Weights of a small image classifier.
Model: 11.8M parameters, 32-pixel images, arch vit, norm rmsnorm, activation gelu, patch size [4, 4], layers 10, width 384.
Rows from block 6 of a small image classifier, named by matrix and row number. Rows with one number belong to one neuron. Each number is 128 + 32 x the weight over its row's rms, rounded and kept within 0 to 255. All counts start at 0. Numbers have three digits each.
After each neuron's rows are labels from the 100 images, of 14848, where the neuron reaches its highest value: "top examples" is what is common among them. Only what is clearly more common there than usual is listed. The data: retinal OCT scans (Kermany 2017). In brackets: how many of the 100, against the usual share in percent.
# fc1: MLP up (model.blocks.6.mlp.fc1.weight, 768x384), inputs 96-191
# fc2: MLP down (model.blocks.6.mlp.fc2.weight, 384x768, transposed), outputs 96-191

fc1.501:170127119135079141146090078146136212141034114101144119067141051142171133116086126074099143137128138140132149184169131142118055191105098157168148107129119172157125136082104137175167133130104165161092133136117115127131162137093120123115130131172193127143164107082098149228132109127225150190
fc2.501:142139168157146102137183122114099126140156061154118122165120080145141177124097095104118107085088181146093189177088218129085172133082149129156160121094106136096108156129072195112047092087110147162137165070118171112127072131151140108173125113137091042182137109160130128121165186139172087145
top examples: finding: diabetic macular edema (100 vs 11.7)

fc1.429:157110138080140140099146125125105089150110133119096083133116142116170157150096063108153149128190155139111108111121124079141163139126202102133138090117147154050132128074135121123077148146119123136168123171121101139070158122141115138107110148142106119156148144062118123144188162131148147131
fc2.429:124138113138128137084106105113117099121147119068136143096158168073143104083116191149195152106123149226147137124156109121126133106154135134153106160115105096189118164142123143097112123168149183164169110120078128106088090137154127122087170136110115142102114207143155127122199043147095087116
top examples: finding: drusen (42 vs 7.4); finding: diabetic macular edema (33 vs 11.7)

fc1.645:076142107126163118087195114134168128140126130125150080145125148078119116147155114120085119133140100188120178134086107161139105120137075135093075122107164110163180141101149152147150117074163170130091080071120166058145148127123122077120158150151104156095150108137145116184082102089094142080
fc2.645:110132159104099148147125106116080156092141104131123172143077209125185091117176131180041064136127107038166120116146087107109170141130078117131171115202081114096124095095107123147150159145126147168090149100102110113154163175165120134180190169130129053135146132098114124131104092113127139093
top examples: finding: choroidal neovascularization (90 vs 29.3)

fc1.130:162129117159099089091150152109086091139150128157147093090161115145178164171160101117142094104156111143132122170143149175118102086144106071143076215151111120101119078119085097079133074141110146155171150152155112140093090096103062060087144055085144147067131154158113086141071129076114125151
fc2.130:105116174130116166116173121185093153107039132129109148195119167083067131168183168093135121185101088119176097100177148104059161188151180167131102071108143130135149126142108110151133158169128130111091161160079123122183108098064136193163146134083108121145102107126155182073122156165093168124
top examples: finding: normal (90 vs 51.6)

fc1.509:173135091101132148162126125094068137162127113141143109089153093153138130127125136116120107081134109136080133182152077143187122119208093161099074148088167089127108171065169144143112155105135157131087136102142107135115186147118156074069110141116134091131136089165097087107109172128107139154
fc2.509:109155087121134112100166104095174145150114142174099175161087184138180183138132130116127105131113120135076075125071033108151112105145135138161125139086070178095115110198150127113116072166144110147193074152135131070141103118139116127126154117111146180168163194128128158129150099174137156124
top examples: finding: diabetic macular edema (44 vs 11.7)

fc1.574:148159143092091178169106109074158173085111150132131156118135133136112087103174151126162152196095192169160153141172094226103141056173107162128087129171145068138131155163127069106017081179117094133157117174167157130070136146112120095097082135168111091153129092121089145191149175079106158098
fc2.574:147148128142078117108139112146152088095165127083124134096170109146103197105171136161137111122104106105148150118101180147140120107163135113152194145120091168152132131129195113111147072152102106100144100108134177116139137167116104155217091089117143175164162113114147109102153156161161147170
top examples: finding: drusen (82 vs 7.4)

fc1.451:147157146121138167166147083191157161129158155062188119126069154139129130114125139162116068150162080118094109103150076101115144098089097080083164165131106117091125110135222061115148124138167151124103134140161172115133090152125135145145117166124160136079132131141146120135135074145139146056
fc2.451:106085114179098112168158132152125168131088112104097137082132159184149096185153102083125169113171135130138102117137130150131070195163172168146105112135170176133177145064174140103091168103146071154174150115071067132056149172155167095145177046138144129174153159117136140142130160134162140154
top examples: finding: diabetic macular edema (56 vs 11.7)

fc1.13:132179060101105057156164106159179181167171163086157127141148155156139209113145157146153097044123142122126140187149159103134113109139107138100158129155112143139162114182143156157159105101088139095110086151103178126150150123160149191156175093093135159110120119109150154184163125148127130106
fc2.13:070142154114104121105101119106083133071115177130088144188134111137179089077084088080103143129121125115110122179112130077109120142080186108125124038109150171101108147115106134113093122120179130064132169144109098137103095129147099082133078098169139104146162116133102122135119139178153125121
top examples: finding: diabetic macular edema (100 vs 11.7)

fc1.29:111123082140077151161051144157120154078109150120135165104158131169111073103075094150102123082117106115119156156153161154158186170137123168200096122155146124127063147135091144117116146176103168115164140149143089104155096095117136117126139129104148094213132154149070070106163119075153133193
fc2.29:169098101170116052163142128112211131195135082126077067140123172078111128151077121180127179116140090150126125109132125095076136094065104133124114135113085125140098092125095149136145089137098123142130116110102081126161168106099158150150071091141160121124108138160126134160125073128150177126
top examples: finding: normal (98 vs 51.6)

fc1.643:121124130193119121143128111144180168156136167111170094162170110128112139100150121077149120108165059138086097195101125129170109117158098084156045158104092112089143061173088129093130126077091119129098114090108148093108116079082136140143108105080084119140119150154063154174111158107154137154
fc2.643:059120122095131143136162195123079138126132119134119145137101112138141126166125201107152169092093130131176120085127110093113168148139145133079125061110181186135162112112098179144113078163133147179182133191088097111165139142138177158119147164160143084102139085115129071150149117146143162145
top examples: finding: drusen (84 vs 7.4)

fc1.753:102124099127103096086128147100134101142134124135156105128165136114122164165159103096146087137121113124094130103159129123117152095153117167135102171134176121132063063125121135059163097192183117107161192217120113160082129142176145114158137157138086133141077136108149073191107141070137121108
fc2.753:164119170193149152104101097152094144114111102068129099062124111125127072130103092140159149118168211106037084127078113140111125075147108109062146148139099115146153181171116117186087144166086135157148089116109177126115137178109076097094113121172091223133088167145177188149132163147116163135
top examples: finding: drusen (94 vs 7.4)

fc1.726:094118099102158168136180103162159147115157181127100162134110136157202111131150084148154138198120207157111130127150145070114157089174084099113178107121161146083130087099114114110168112155159111159113142105102148124141134190123113158080041134072136127131108153115146062118170140160130139175
fc2.726:083146097168170121159110132117119123086109071099188102078102109100113167129121152162173099116088147083105154126123124131152075158118105116130092070104135115141068134176125180111115117118114149120169156131182087082109140108112145154143119137099150112152153125163137106145112154093111137094
top examples: finding: normal (87 vs 51.6)

fc1.77:093134085120112167136148089098155126133063147101161164158161125088196128173099101142108099126181162066107149135141076093128128071154137106169122129123111085116069137128124130148203093126192132166122073072130099113117071141078118094096113092125115166138030145140085195123127129114110119207
fc2.77:058125123079169070081154159119155114226140063104152177133125106089130160147133091144170121176141106225109077107138157147135138108111210118120167123132156139105142115167123126111138139140129139144142126139095100127164151109199153113135063118156043192133159089138143126061140141082116151145
top examples: finding: normal (97 vs 51.6)

fc1.195:142118178124109168105167156097133135129136153133069107138075122116077103121145174175090190142221104129195140219101084162145134135151101165121134118143108118130142146196089115083104140164116085103132106112096136131095101151121127115103091128117173157072083093117155135094120117167129127119
fc2.195:100119179139141159103059133177110156178122141191138128110186108168065134166124097101170086166089089120165129091149144134122076127092184137112101140104128124180138085124095104099109137112100144121109148081125113102150150081074108139140149145155109063123138142133087145147119125077101196127
top examples: finding: drusen (38 vs 7.4)

fc1.42:087117122162062163130078102102127127112124134172097079121132161156062129178160173094157117116125140165140143158130166157190156069173108159151076128120116134192162095097135097155118093119085133105128149115159080122089197188135160120121177150103122116173109103066081144122129168085164183094
fc2.42:058123129151147098133162109143091171071145100197100136095127072087152081182156086103057085142137143093140131139147127131100084108129137174159150176116166151126097156132199132095148105140145119142145098123140126151158158137161076145073139118097131127106105112111103156161133153096108102130
top examples: finding: drusen (25 vs 7.4)

fc1.500:102138081091140156119155168143153184100202174165136076144112117095144141099184207136123128101146159089101165217111092107062102127146106162180066065076191123129069122086162131175084080174104113138140160125178104156084175122056143061133142161177135100113149099108110117113088098181145145093
fc2.500:174138106125147128120113188060122122153110114107114125122130074128171047200109121106154135121153104179150121126155137131158141121121109100106152099147108108151138111102101107071174130111111128125154131148146077122117120111139082142101171068139127114147101128169116158111095176120111140112
top examples: finding: drusen (26 vs 7.4)

fc1.43:090084109172093113120117120099090114116171123153108040125121127101133161106095078154148126127103065108150195203155082136078143125177156133088094110129119155111119125083140125100125113140166147164080139145107161068083166114199122135103122180148156104162086126155092141101182082176163195167
fc2.43:093071140164096118147182150160124167129132133143151172081142130163127120121170180139122152131150115076099152119177160127120097165155118083123126089055131111163107128105118131053076115165115150060125107175114172158172102176115118131107120132101145197132098128165140175086144156097077134133
top examples: finding: drusen (43 vs 7.4)

fc1.760:127168116119183146069075081120159074125106182101133124141103171136170168171160153138205091190169110111146179160097104125111129126145147141156094088154102088136079139131120129099125136077140166165130171160105123118129096153097151147096138118132119131144066102168191139169191169175132149152
fc2.760:156129109173058147136109151096191171161184161134129055140147146129149106105088098157096134126104165169135080129156183110154156210119188110137153107143138162166169089150130134135126146194109124143156122100032192101151078151161101123166140105106113151130151108121141092117100142102140154105
top examples: finding: drusen (57 vs 7.4)

fc1.102:066113080104121113080142117163100124143172112119082149046051151160147174089103146064137116119079094107129075192140096119119154130111099135093089120120107156106136145191083134094096132081124192102156104099135134153225119087115133139131111074185173130152123151183095095098103125126087123110
fc2.102:117156113140164152140075147093144122149097148129183114114117056096140138096145139123106129120156159145096152156147173175117075107085169087186172128101147117132123136094131167122144101115135137057151113200075103109130153122094067076157137126076100105112126085082067138128214123131149121094
top examples: finding: diabetic macular edema (83 vs 11.7)

fc1.73:177147126119160158053147088087129123121122179055103125096127173156179116135122103122114141068121127159140188130129167077135105084136066141103181110132121110141151122105091178128128123166062114130137080128179122085093114131143110098073106117135085101101139160104102073080166130053145146101
fc2.73:062159103124115119174150106141139164140105026128169111100205112128076084114139151134087085220151160159113117142105056127085056151125136118117084157109109104154080185153137086142163127171153102130152153138079134122122152173146119104120113063094112153137152056152128121168118141165105156146
top examples: finding: drusen (38 vs 7.4)

fc1.362:087107125130104187101156081113117063157143139125155156127095106085102153073093101140135072124117133127082131074111102131218153114105081155125136131108148094128124187133127151077139104124113140150103151070129109146162079136132170119133169111147081154127153195087104149141143131145182141171
fc2.362:117112042190119099072147162123111111155094139115042115117141144028145134122198133130066168123057165097133140131117124158084119084094107132073127095132127144092151118117102091127124117089152095138174083115122149124138071130111094108154058139116150152076132122126143090151124190093130164148
top examples: finding: normal (87 vs 51.6)

fc1.347:112119149092083147155087049139131116141146089107101119132079112112100128183143155109160143164089085154103146187107134139093115121166130129154194159147110092081126142157147128204178057132114166143157104061120112143134129120122207118106194140121127157135155138173105168132118172167097109117
fc2.347:152166130216134122069102145166125127169158167146171103127108105102141096142123190155136114068166125114188166102108158131168180067138174151172112126089096123120093079131147161111144130130127135115145122117153128134089082092108072168164119073124156154127113182068166139130124075170163179085
top examples: finding: diabetic macular edema (70 vs 11.7)

fc1.72:144171130117180132138130138165177207102127177138129115167164146193201136099127082097173084125109125153155061147138137148137205143201126093115175168140138143114073108131109076056155114133102080161107166196081122131132066100162094117132131147101096103148114110178093128078173164134098115131
fc2.72:141099146191114183192132137143059123174153135112084127186096154145145117100103161153139061154171131050087140124083142119139178146123116116123120129199132095140157117132107093100122128135113119154157137106168075160103163157129106188128191106119159113156149138103103154106099140159158065165
top examples: finding: normal (83 vs 51.6)

fc1.489:142150161154115124119157110154079146157109130106116085108136125112065225138107131162122101075114201167108162139119149146113118147150081119132127165114167114153118163093169094126145084094181088178128078116167110155125113112106151126092088156083120054146107092112083162112140099127143090151
fc2.489:125161149139142125138161095125192142089127158100113118173118168135168068131070133227120140166137142138145133157082133112151120117110153063155115093084090152103113082135120092189147142125117202116156156123111157093140163060143107093169162127121113143131165180164151095149105087111167130082
top examples: finding: drusen (46 vs 7.4)

fc1.506:055130093174090157162144154106084143141136134173125082200211149141164177124067103111102113103150093101073174166151078146097163105141146164146135082124142103094127164169125098169123093105070090142159139199212166102117174103193148096193168143119086172169134202118121161144094085140129078156
fc2.506:098117159115101147111110114055139056074134138112174160112094116094096149077079143209125156149145094141098109090109157116088146092158152115159143116138140075092132158107098119132224132094159111060132115118200110101131109140196139112119158095096118129125094151142124157118137144145135131141
top examples: finding: diabetic macular edema (40 vs 11.7)

fc1.714:096107140155134135052136146159139154151125095136175089131090131164150125102112115135072107127158179165168133092134155187084107127097130113085162081123122121197179182094154146177186127150124137156147113162103151174101120137065145084132126165123164142162155159179041074134114170176134121097
fc2.714:126133139094160169085067164124092084138112162102135145106087186149143116156117138103134123165124085111170148127131073084173188166127174079094082108170127113124163070099175141174112116136083143126128175122124151147130128083121072111129130203173160145119056118094141116060144086120127155144
top examples: finding: drusen (40 vs 7.4)

fc1.381:083149169120116102152149108144086145198158119164160116083088188165156136124127078156108109138069096129050178188137126164177156091201103162186113143136114155057123172168147102187185156125132187157157140128108161194161156098129128107128105143164119135096130135115131116153143134165094180135
fc2.381:111102114113203218101151100144160071086066138100109100128082158100147127120178130061168125112135121136136151108174171094135128139086156087149119122195109144123147127125114141084144158095102130150048168100121133104078100146189096113085130146097140138085147151105122135118154111201149080132
top examples: finding: drusen (28 vs 7.4)

fc1.66:082070087091130077079192172104127124117127143205160104188124139108108153058170142080120175094128159139149182156150091141141109135082128165099118105116119108128131114134141097044191136105115139131111077090140172124107174143104169120119103166160126196122134138137108115137126107099154118136
fc2.66:151164135135104130087075110150155120120134103150154157110149143172149102065173089139142124183087086097129074098086175144132116122158143066125143138142137118100087132180162129159047075098102088096117160176163154065142153191145088136121156148122079106120107113128146138149113130114131088071
top examples: finding: drusen (86 vs 7.4)

fc1.647:171178158152072121120141119126135119100171139097161021136136127129143183137121157139150164087118095078163157115089150125098129101155111092119135152120055081112125121096126135119101109120137165091106160118149068115187138112079076144124127110102165130170178129137129148106127140201179194117
fc2.647:109111161166163163161093073127135148101133141133085185065172155111133127137116079131134083159114159143048144182181125128080160089063148137158187113114128106113139113129119128112106200113082095136123137123101150083137151039162167107094148117123126179073133131098061124203157081132101157135
top examples: finding: choroidal neovascularization (99 vs 29.3)

fc1.117:119096073142105123128154104145157141124133082171105171114116125111160091099122174169135116074084077096145160103161098119098169114164127091171110117142168104112142100150118154083122147094120136123122094093147128116080133174139167090177143070160073153065142148110116147093126118132131124136
fc2.117:108083144144114163149176122144138106118155203098047115122144083156174122125148121107100133062163127163142134161106097159142055126172141091200113149073112120186159109164166129157138154135163117054096176146114113123147135114136114152112207131100163132121111129157114145158082090077092145099
top examples: finding: diabetic macular edema (38 vs 11.7)

fc1.456:132101115111117167148093080211186177138191148144089139149076089112131092085149130151096190097091140128116164163171139118157162178145212186123143193137112080131140098104121222105077123089163125146138136109178167095080151140111138171091067211112171090107139144148135086130141160174115119171
fc2.456:162112093128163131093126137116115170114091159152146130080117132161086051136095184093097078152100083114185159108150124101036108212133103192102131199108149146130125194190137131149182091105059112151122086112158136149114166170120197110113157191137112107095159147083146145119139147071086123109
top examples: finding: choroidal neovascularization (69 vs 29.3); finding: diabetic macular edema (29 vs 11.7)

fc1.503:155111128082132089103120065086112137121161120133138144134150205090124128139143143109164153187124135129127109142135059126148089153112131136211080123184096038113118144115099107170179189080127119109106099129090151140119106036083108114151134121097146094141119119168171159103150101105080158132
fc2.503:059122114112186153096054119116110080076132104124153134184122112154117150098091080167170125117151146095144137129124171143087138071146150092111149168112121118096154114119140168114062171144133138200151180126149112137121144134118117139087160187134139106147119115106098089188091068144130019134
top examples: finding: drusen (94 vs 7.4)

fc1.604:159121138107181110137135109126063140118155132082139156132115139209105170098171066091076078187128156104128144174127137131092081132066128141124063097147107121176090141107049093074166133111190121115134121172038169132127129152132211095090147130104176127199091167155142064085060101104133109114
fc2.604:120112110103178095096141086118160082125173093106120074111141169103117076106076103117137141076120111126181139062149119096154151114140125118113091137179087125124119073147139074142052159171139114090128100099149159106088121110106162125111191071184149178088157161116170151136138217116153166135
top examples: finding: diabetic macular edema (45 vs 11.7)

fc1.567:101164138129165127112138125163135119144126127193117108092108111135121176156108096080152118190160137150161137180087121152138119128189136054150193134210149152170164138155118098063130116143140177119143148123083152152100092152069127108120070139121106111146131098189168154145151112103044148141
fc2.567:155128137141059126105108114134144113144176161105122113218122159130183098116076150094151124147109123147174110165202133094144147135093119132160105164172148078064120092089127109160084169083087174196127117152173115119137163134120131107203180157115116159164124083093187148112097114098177038102
top examples: finding: drusen (93 vs 7.4)

fc1.632:106102104119135159021127156117100151123066172147168136135140149149094134126108137117065124116160141156135174165110078129177135183125085078111191153183147157140129141110138095162146144153083108110098138142096132102139075166097145148116083160123124169090112137109136101146158090128152105104
fc2.632:169134122191099164163125114152136123099129148120131159140093087091109206057146144139184123092149082114149164090126136168115122154088128126160069150115096169148144112186146141084154136097150161118149135130148200127149098109154100100152122189134114102108145041136179079129090133116154154137
top examples: finding: drusen (40 vs 7.4)

fc1.454:137126097129107115115143175139150161109110109127096096096141137123142102097105146150093166098124125150098119067178132150086081152116131120122147176152110133108171161118083089174128118134144144178138150105124178035132171171091152184138084071098111095119113086166135117111104113138141157108
fc2.454:149123157123121112096155141091167162211121130107144143113125068102108142192218135126108143138164089162112132125098135153170106081118139129139103115092141117137086123099128186119137143167148129068150176086111139128113132120129128080184174171145143144199111143133121112139158134125075135084
top examples: finding: drusen (79 vs 7.4)

fc1.700:148126106169063135129124170145140157210132132057152193120104155097115172107113119169096124159089129147140135137165109121130167174110175197171071169156148118103173178133155127071138094100198089108136110134148161124107096146102129114146159067149110125118114131097107132158109112104127104162
fc2.700:060148105067115124091066131113103114150150151140113098090137119137117103137165096096116151127153160119024116106127187082059165101140057129171123100084101095055127129101143131154084146180080135122112201144159096065169149150115215129148122151144133136078137171120191118124116109161130110191
top examples: finding: choroidal neovascularization (73 vs 29.3)

fc1.214:170117143140144180138096147129117056116170174192089160073183080080102126158138112130150147087120068171101123158148167104148131163084160077119101079149109104157125080169111077114169161137135109134131088104118156080091166132149143119142156185081056130132135069128103127125159187152124101119
fc2.214:138133130132124133059127114098150151125115165060133126107114150141152102114093123138101119106124104159243091049083133099080161064189108141135134219120152097174114171126206170179130151158124155094081113095133169163134129072144078132118122158130170199095113129196173144133074105120111097085
top examples: finding: diabetic macular edema (53 vs 11.7)

fc1.434:103161150132107056120097172137103215153104114125150101081093156186143130140130112129126110105082148186181137151145135099142121151133097149105091124150117132129158219137135108106080127082151111193160087107118152101109095115127101133150124119131155133094151080130087124083095150170136158172
fc2.434:179141161168080166113112143133181138128142133135113145159148118092175157147142109140143115129106137143122141058148201134146082083119088097083100115102150186118089110118143122136150063117150159071153130141150156165153121173083191199163100154116159135139121200140151131108141118118092172142
top examples: finding: drusen (58 vs 7.4)

fc1.608:090120119133118071084092111119106093143085140136104123125079117196147098097115149104123140134118122131155079122150131073095124166135081109110157136155116165118144071130109102156102148119189163137082067113092099113121165176093188112196118183161167091162146183157100077146097136156091122180
fc2.608:118168098125145127105136157117167128091091151078098176161148133110155100115182077131130133117102167130113140153116113178133096136149108138141136178088107189174125106117116105043150131132147102101133189208078158133188097078112094193129103113116165128133090121190097204121148173117164131111
top examples: finding: normal (78 vs 51.6)

fc1.483:173190138176145103188123106182169104122118090144085141146133146157114130166143151083110083141131099062169092137174183107096091139171085123095133131115120153125140155095139073127166128191142136165096136133166125141155090106083106120166156152090143095109085132115138090090112171142168147136
fc2.483:101148110113097139127141212101122181110108149152178130093098184144168177118228082092120172130163093099097131121127201142126187104071097083141094175153129142116112119129102146105142166144117135157134187138165073177058157132102136143108117149069138168144120111106095131091150137113095135048
top examples: finding: diabetic macular edema (35 vs 11.7)