A small image classifier, trained from scratch.
Model: 11.8M parameters, norm rmsnorm, activation gelu.
Rows from block 4 of a small image classifier, named by matrix and row number. Rows with one number belong to one neuron. Each number is 128 + 32 x the weight over its row's rms, rounded and kept within 0 to 255. All counts start at 0.
After each neuron's rows are labels from the 100 images, of 14848, where the neuron reaches its highest value: "strongest on" is what is common among them. Only what is clearly more common there than usual is listed. The data: retinal OCT scans (Kermany 2017). In brackets: how many of the 100.
# fc1: MLP up (model.blocks.4.mlp.fc1.weight, 768x384), inputs 308-383
# fc2: MLP down (model.blocks.4.mlp.fc2.weight, 384x768, transposed), outputs 308-383

fc1.144 [ 88 131 113 182 134 122 105 130 123 128 144  65 159 153 178 179 114 154  75 102 160 155 183 126 155  96 129 131 188 139 153  89 182 122 129 133 178 170 158 119 113  79 122 124 137 139 152 141 133 123 134 180 113 152 140 133 119  71  80 114 110  89 124 107  89  61 186  90 137  50 145 143 133 117 135 133]
fc2.144 [127 118 126 125 131 116 102  83 124 108 128  81 160 164  91 168  92  99 171 149 141 171 102  73 140 173 104 135 136 128 136 109 114 126 119 147 118  76  80  98 162 140 109 126 105 199 125 132 155 117 166  94  85 164 170 130 171 159 101 117 110  75  99 147 149 159 119  82 103 177 155 121  57 139 138 166]
strongest on: finding: drusen (34)

fc1.375 [150 144 161  90 135 126  95 107 126 162  99  93 180 176  95 180 135 103 149  66 169 107 119 167 105  79 148  94  59 102 153 128 147 192  69 113 152 134 164 153 135 142 204 165 130 125 149 188 140 110 150 135 116  86  85 114 117 139  78  98  76 111 115 159 100 139  53 115 125 139  89 122 166 102  68 136]
fc2.375 [167 150 119 209 121 112 119 158 135 123 138 198 158 124 125 142  91 152 125 162 149  98 155  95 126 101 126 183 160 160 110 136  87 181 121 145  95 110  85  48 112 211 121 137 176 209 148 150 122 192 121 104 126 105 121 109 143 106 182  78 158 133 129 118 109 130 138  98 114 140 168 142 143 140  66  84]
strongest on: finding: choroidal neovascularization (60)

fc1.522 [114 115 188 139  78  98 105 131 124 100  98 115 128 127 112 142 143 139  83 176  54  82 117 108 178 123 125 101 117 142 108 127 140 117  94 108 150 111  92 134  80  89  68 132 132 131 143 154 156  92 108 146 100 131 173 133  78 128 172 174 132 126 112 112 178 160 147 160 165  95 105 144 153 100 122 152]
fc2.522 [123 165 158 139 193 178 159 164 196 131 113 182 153 144 136 162 110 129 142 113 144 174  99 136  95 153  90 190 157  99 122 104 163 151  93 185 155 136 116 134 100 174 146 101 106 165  78 136 120 122  96 147 117 154  65 112 189 128 114 187  98 146 111  90 132 138  71 133 175 151  87 145 165 131 100  99]
strongest on: finding: choroidal neovascularization (95)

fc1.205 [ 46 124 145 145 134 154 118 125 139 115 122  96  84 142 122 130 155  91 134 114 153 158 114 124 163 148 164 112 161 138  75 133 143 115 165 154 138 150 140 159 181 145 142 169 176  64 164 139 157 147  93 158 137 131  84 105 125  57 115 196 173 176 135 110 147 114 166 129 132 116 110 211 116 141 115 179]
fc2.205 [139 180 108 100 153 137 161 136 141 124 122 102 131  97 146 187  99  99  77 145 108 154 218  89 113 136 203  75  95 124 170  79 191 187 138 116 135  30 117 114 210 109 100 158  80 128 115 152 140 136 125 106 144  96 141  85 178 139 109 102 116 145  99  85  61  97 175 127 112 120 147 158 136 135  94 136]
strongest on: finding: drusen (29)

fc1.332 [176 157  87  82 142 113  62 129 141 133  61  95 151 115  95 117 140 142 136 138 145 132 145 146 176 160 146  85 227 125 162 183 143 179 135 149  92 120 125 120 171 139 131 121 124 136 170 114  90 143 108 112 146 104 156 117 125  93 166 100  88 152 150  65 114 126 114 167 113 137 120 155 135  98 142 155]
fc2.332 [142 145 123 152 115 149  96 153 131 137 144 140 133 213  89 106 170 122 107 126 147 102 122  90 171 137 107 137 117 161  68  80  76 151 178 141 109  92 110 152 160 170 155 107 111 118 183 141 131 103  87 127 127 111 102 102  91 134 134 126 109 109 119 176 139  85 140 164 118  90 100  75  52 151 100 203]
strongest on: finding: drusen (52)

fc1.277 [176 124 171 111 114 117 154 110 139 176 127 113 125 147 146 170 118 111 134 123 133 113 156 104 113  99 154 134 170 135 135 167 123 114 177 105 131 172 157 156 108 134 207 146 153 131 155  83 108 208 152 103 117 118  97 174 130  76  98 183 105 151 100 123  84 112 146 129 125 150  53 135 125 142 133 190]
fc2.277 [ 96 155  92 106 182 157 144  91 129 147 157 172 149 139 135 141 172  88 137 169 128 156 125 165 142 103 165 126 210  86 106 109 131 118 171 105 131 121 135 165 122 152 128 133 126 163  81  68 158 156 149 129 126 110 132 120  99 110 185 101 127  76 118 173 123 136 234 105 133  54 145 192 152 147 120 142]
strongest on: finding: diabetic macular edema (32)

fc1.627 [146 124 115 116 144 191  98 121 101  88 143  91  97 110  92 145 133 144 134 102 102  79 148 134 110 142 136 130  55  95 187 164  99 118 118 153 153 152 137 174 152 144 116 179 123 128 141 112 145  78 130 101 141  85 127 187 142 123 133 147 193 115 103 156 147 134  70 156 133 180 125 155 115  84 131 158]
fc2.627 [170 107 166 125  98 129 134 103 152 113 164 130  46 123  96  92 151 110 106 147 108 149  82 145 124  77 127 146 120 171 142  88 125 171 175 151 182 160 113 169  97 149 115 131  76 122 121 180 135 178 122 104 127 120  93 129 148 182 138 103 124 184 137 148 136 190 141  75 155 126 127 133 149 117 145  95]
strongest on: finding: choroidal neovascularization (70)

fc1.610 [127 154  92 137 128 111 144 145 137 134 105  90 152 128  89 136 175 111 148 136  80 141 114 120 131 182  80 126 142 136 161 122  95  90 140 162 147 171 148 145 126  68 117 144 116 168 162 103 135 109 163 145  73  93  90 150 105 135 113 155 141 112 142 120 181 126 121 131 150 142 101 152 124 155 118 188]
fc2.610 [125 166  48  98 139 167 157 107  89 105  86  52 132  73 101 116 131 145 174 113 163  63 185  66  75  66 118 138 127 108 138 118 112 152 125 119 164  79 131 140 141 132 113 162 165  98  89 146 128 151 145  92 143 135 138  81 121 168 119 110 100 141 119 111 152 143 129 114 120 114 143 107 116 169 193 137]
strongest on: finding: normal (82)

fc1.64 [128 167 171 107  45 103 104 125 142  80  87 110  86 103 129 115 110 141 140 104 113 152 159  85 162 163 113 161  99  87 110 129  98 167  62 179 144 114 155 143 136 138 108  97 111  78 112 140 131  92 150 173 136 115  76 160 140  95 211  77  90 169 158 103  39  84 148 137 122 139 135 101 147 125  89 156]
fc2.64 [111 134 101 144  91 148 129 194 116 108 112 155 146 131 133  89  63 104 133 139 101  90 153 124 113 143 121  87 102 144 121 165 134 119 229 138  31 136 138 137 149  99  55 140 174 185  99  76 136 143 112 120 161  95  42 180 132 146 134 174 136  88 138 111 175 109 149 184 110 140  59 105 149 147 134 142]
strongest on: finding: drusen (45)

fc1.216 [153 151 192 193 102 159  66  97 126 122  89  72 170 105 167  84 106 121  94 115 180 125 107  52  78 162 139 113  87 109 110 137 115 132 100 114 136 128 187 163  83 136 152 175 130 122 181  86 161 130 136 179 129 167 103 111 169 134  98  99 106 126 125 143 123 103 114 108 145 143 138  96  79 113 131  72]
fc2.216 [200  95 158  93 104 112 139 111 127 189 166 161 150 156 114 161 119 117 112 116 154 154 115 149  78  83 116 117 141 127 136  91 177 128 118  98 123  97 135 101 125  78  82 171 119  63 152  88 103 106 111 139 138  83 130 153 104 116 115  91 111 143 118 116 181 111 114 133 104 123 136 134 185 153 114 244]
strongest on: finding: choroidal neovascularization (95)

fc1.89 [139 162 105 191 107 151 126 124 114 170 131 104 117 152 116 103 152 139 201 165 128  96  92  86 130  93  88 111  83 133 169  91 148 139 106  78  93 129 169  50 120  95 105 129 152 105 109 129  64 157 106 117 159 124  86 151 121  77 159 117 155 104 120 112  90 115 132 100 103 255 145 116 101 120 144 126]
fc2.89 [161 159 112  99 135  89  89 108 152  90  85  75 105 122 143 153 121 124 113 179 110 107  55 139 144 128 107  99 136 159 112  75 196 108 115 103 105 134  76  96 144  86  39 117 143 137 182 109 117 112 182 117 133 138 163 118 116 173 110 115 121 133 111  23 185  83 140 140 175 184 174 167  83 135 116 102]
strongest on: finding: normal (86)

fc1.242 [137  76 131  83 112 119 145 114  95 101 132 119  84 109  90 193 156 104 115 135  92 204 173 150 127 118 152 130 123 152 153 180  81 130  86  94 163 135 133 159 144  90 137 134 103 146 108 139 111 172 102 149  88 157  84 134 138 138 139  94 110 110  54 140 192 100 151 128  87 155 126 174  65 191 107 142]
fc2.242 [117 154  89  95 125  70  87 101 125  97 126 103 140  82 152 127 140 157 123 113 161 153 103 153 158 112 137  64 109 106 122 108 127 157  55  63 140 153 104 133 105 108 112  95  89 155 101 135 113  53 137 139 123 122 130 136 149 108  30 151 108 114 150 164  76  97 169  79 129 108 178 113 158 143 129 143]
strongest on: finding: drusen (45)

fc1.270 [163 152 125 153  56  96 114 114 142 111 137 130  76 139 128 126  97 176 145 167 124  61 142 111  68 196 103 124 146 123  77  69 109 144 121 168 116 177 119 136 143  89  90 142 114 129 119 121 106 102 128  91 149 184 173 102 152 171  81 126 151 193 160 125 157  93  99  73 136  69 118 154 119 209 204 136]
fc2.270 [ 69 148 136 127 138  91  88 107 155 103 166 111  97 120 158 106  76 113  63 128 125 102  80  98 152 132 142 188 133  61 183  82 128  83 122 152 103  98 123 105 124 174 151 116 117  42 116 100 108 125 100 121 129 154  80  80 115 109 155 155 126 121 156  90 179 138 107 103 152  76 109 116  89  52 154 137]
strongest on: finding: diabetic macular edema (95)

fc1.228 [186 140 143 119 178 155 189 111 122 115 111 131  80 137  82 147 107 201 143  82  40 108  99  93 151  96 146 119 158 160  98 133 106 208 101 161  92 106  63 172 167 147 138  95 134 111 150 130 112 111 130 237 113 135 158 108 120 136  99 135  81 131  88 140 163  58 108 121 146 120 212 172 135 131 149 137]
fc2.228 [106  66 184  78  97 111 117 178 146 153 132 114 137 117  86 133 102 179  88  57 147 146 122 101 109 137 149 136  70  85 104 162 154 166 172 142 138 136  95 100 109 110 118 148 135 106  59 121 106 151 107 124 111 135 108  90 157 188 110 159 153 134 145  75  90 167  91 163 126 104 145  73 103 169 100 159]
strongest on: finding: diabetic macular edema (70)

fc1.608 [ 88 104 130 131 127  90 169  81 151 152 148 135 151 111 130 149 119 136 129  95 103  90 107 135 120  55 115 151  86 124 157 121 154 169 136 134 114 124 156 122 139 101 133 167 128 157 101 102 145 144 149 117 101 220 117 120 153 171 159 126 157  95 142 167 105  89 160  70 161 141 102  72  78 144 147  83]
fc2.608 [132  96 154 145 128 153 129  90 179 127 116 123 100 166 167 138 127  84 127 109 140 115 117 170 143 133 116  84  65  83 119 142  99 141 105 162 106 139  80 135  88 158  69 128 182 148 111 128  74 168 140 170 106 105 171 104  76 127  88 119 112 136 136 140 138 185 132 135 142  89  84 144 101 158 128 142]
strongest on: finding: choroidal neovascularization (83)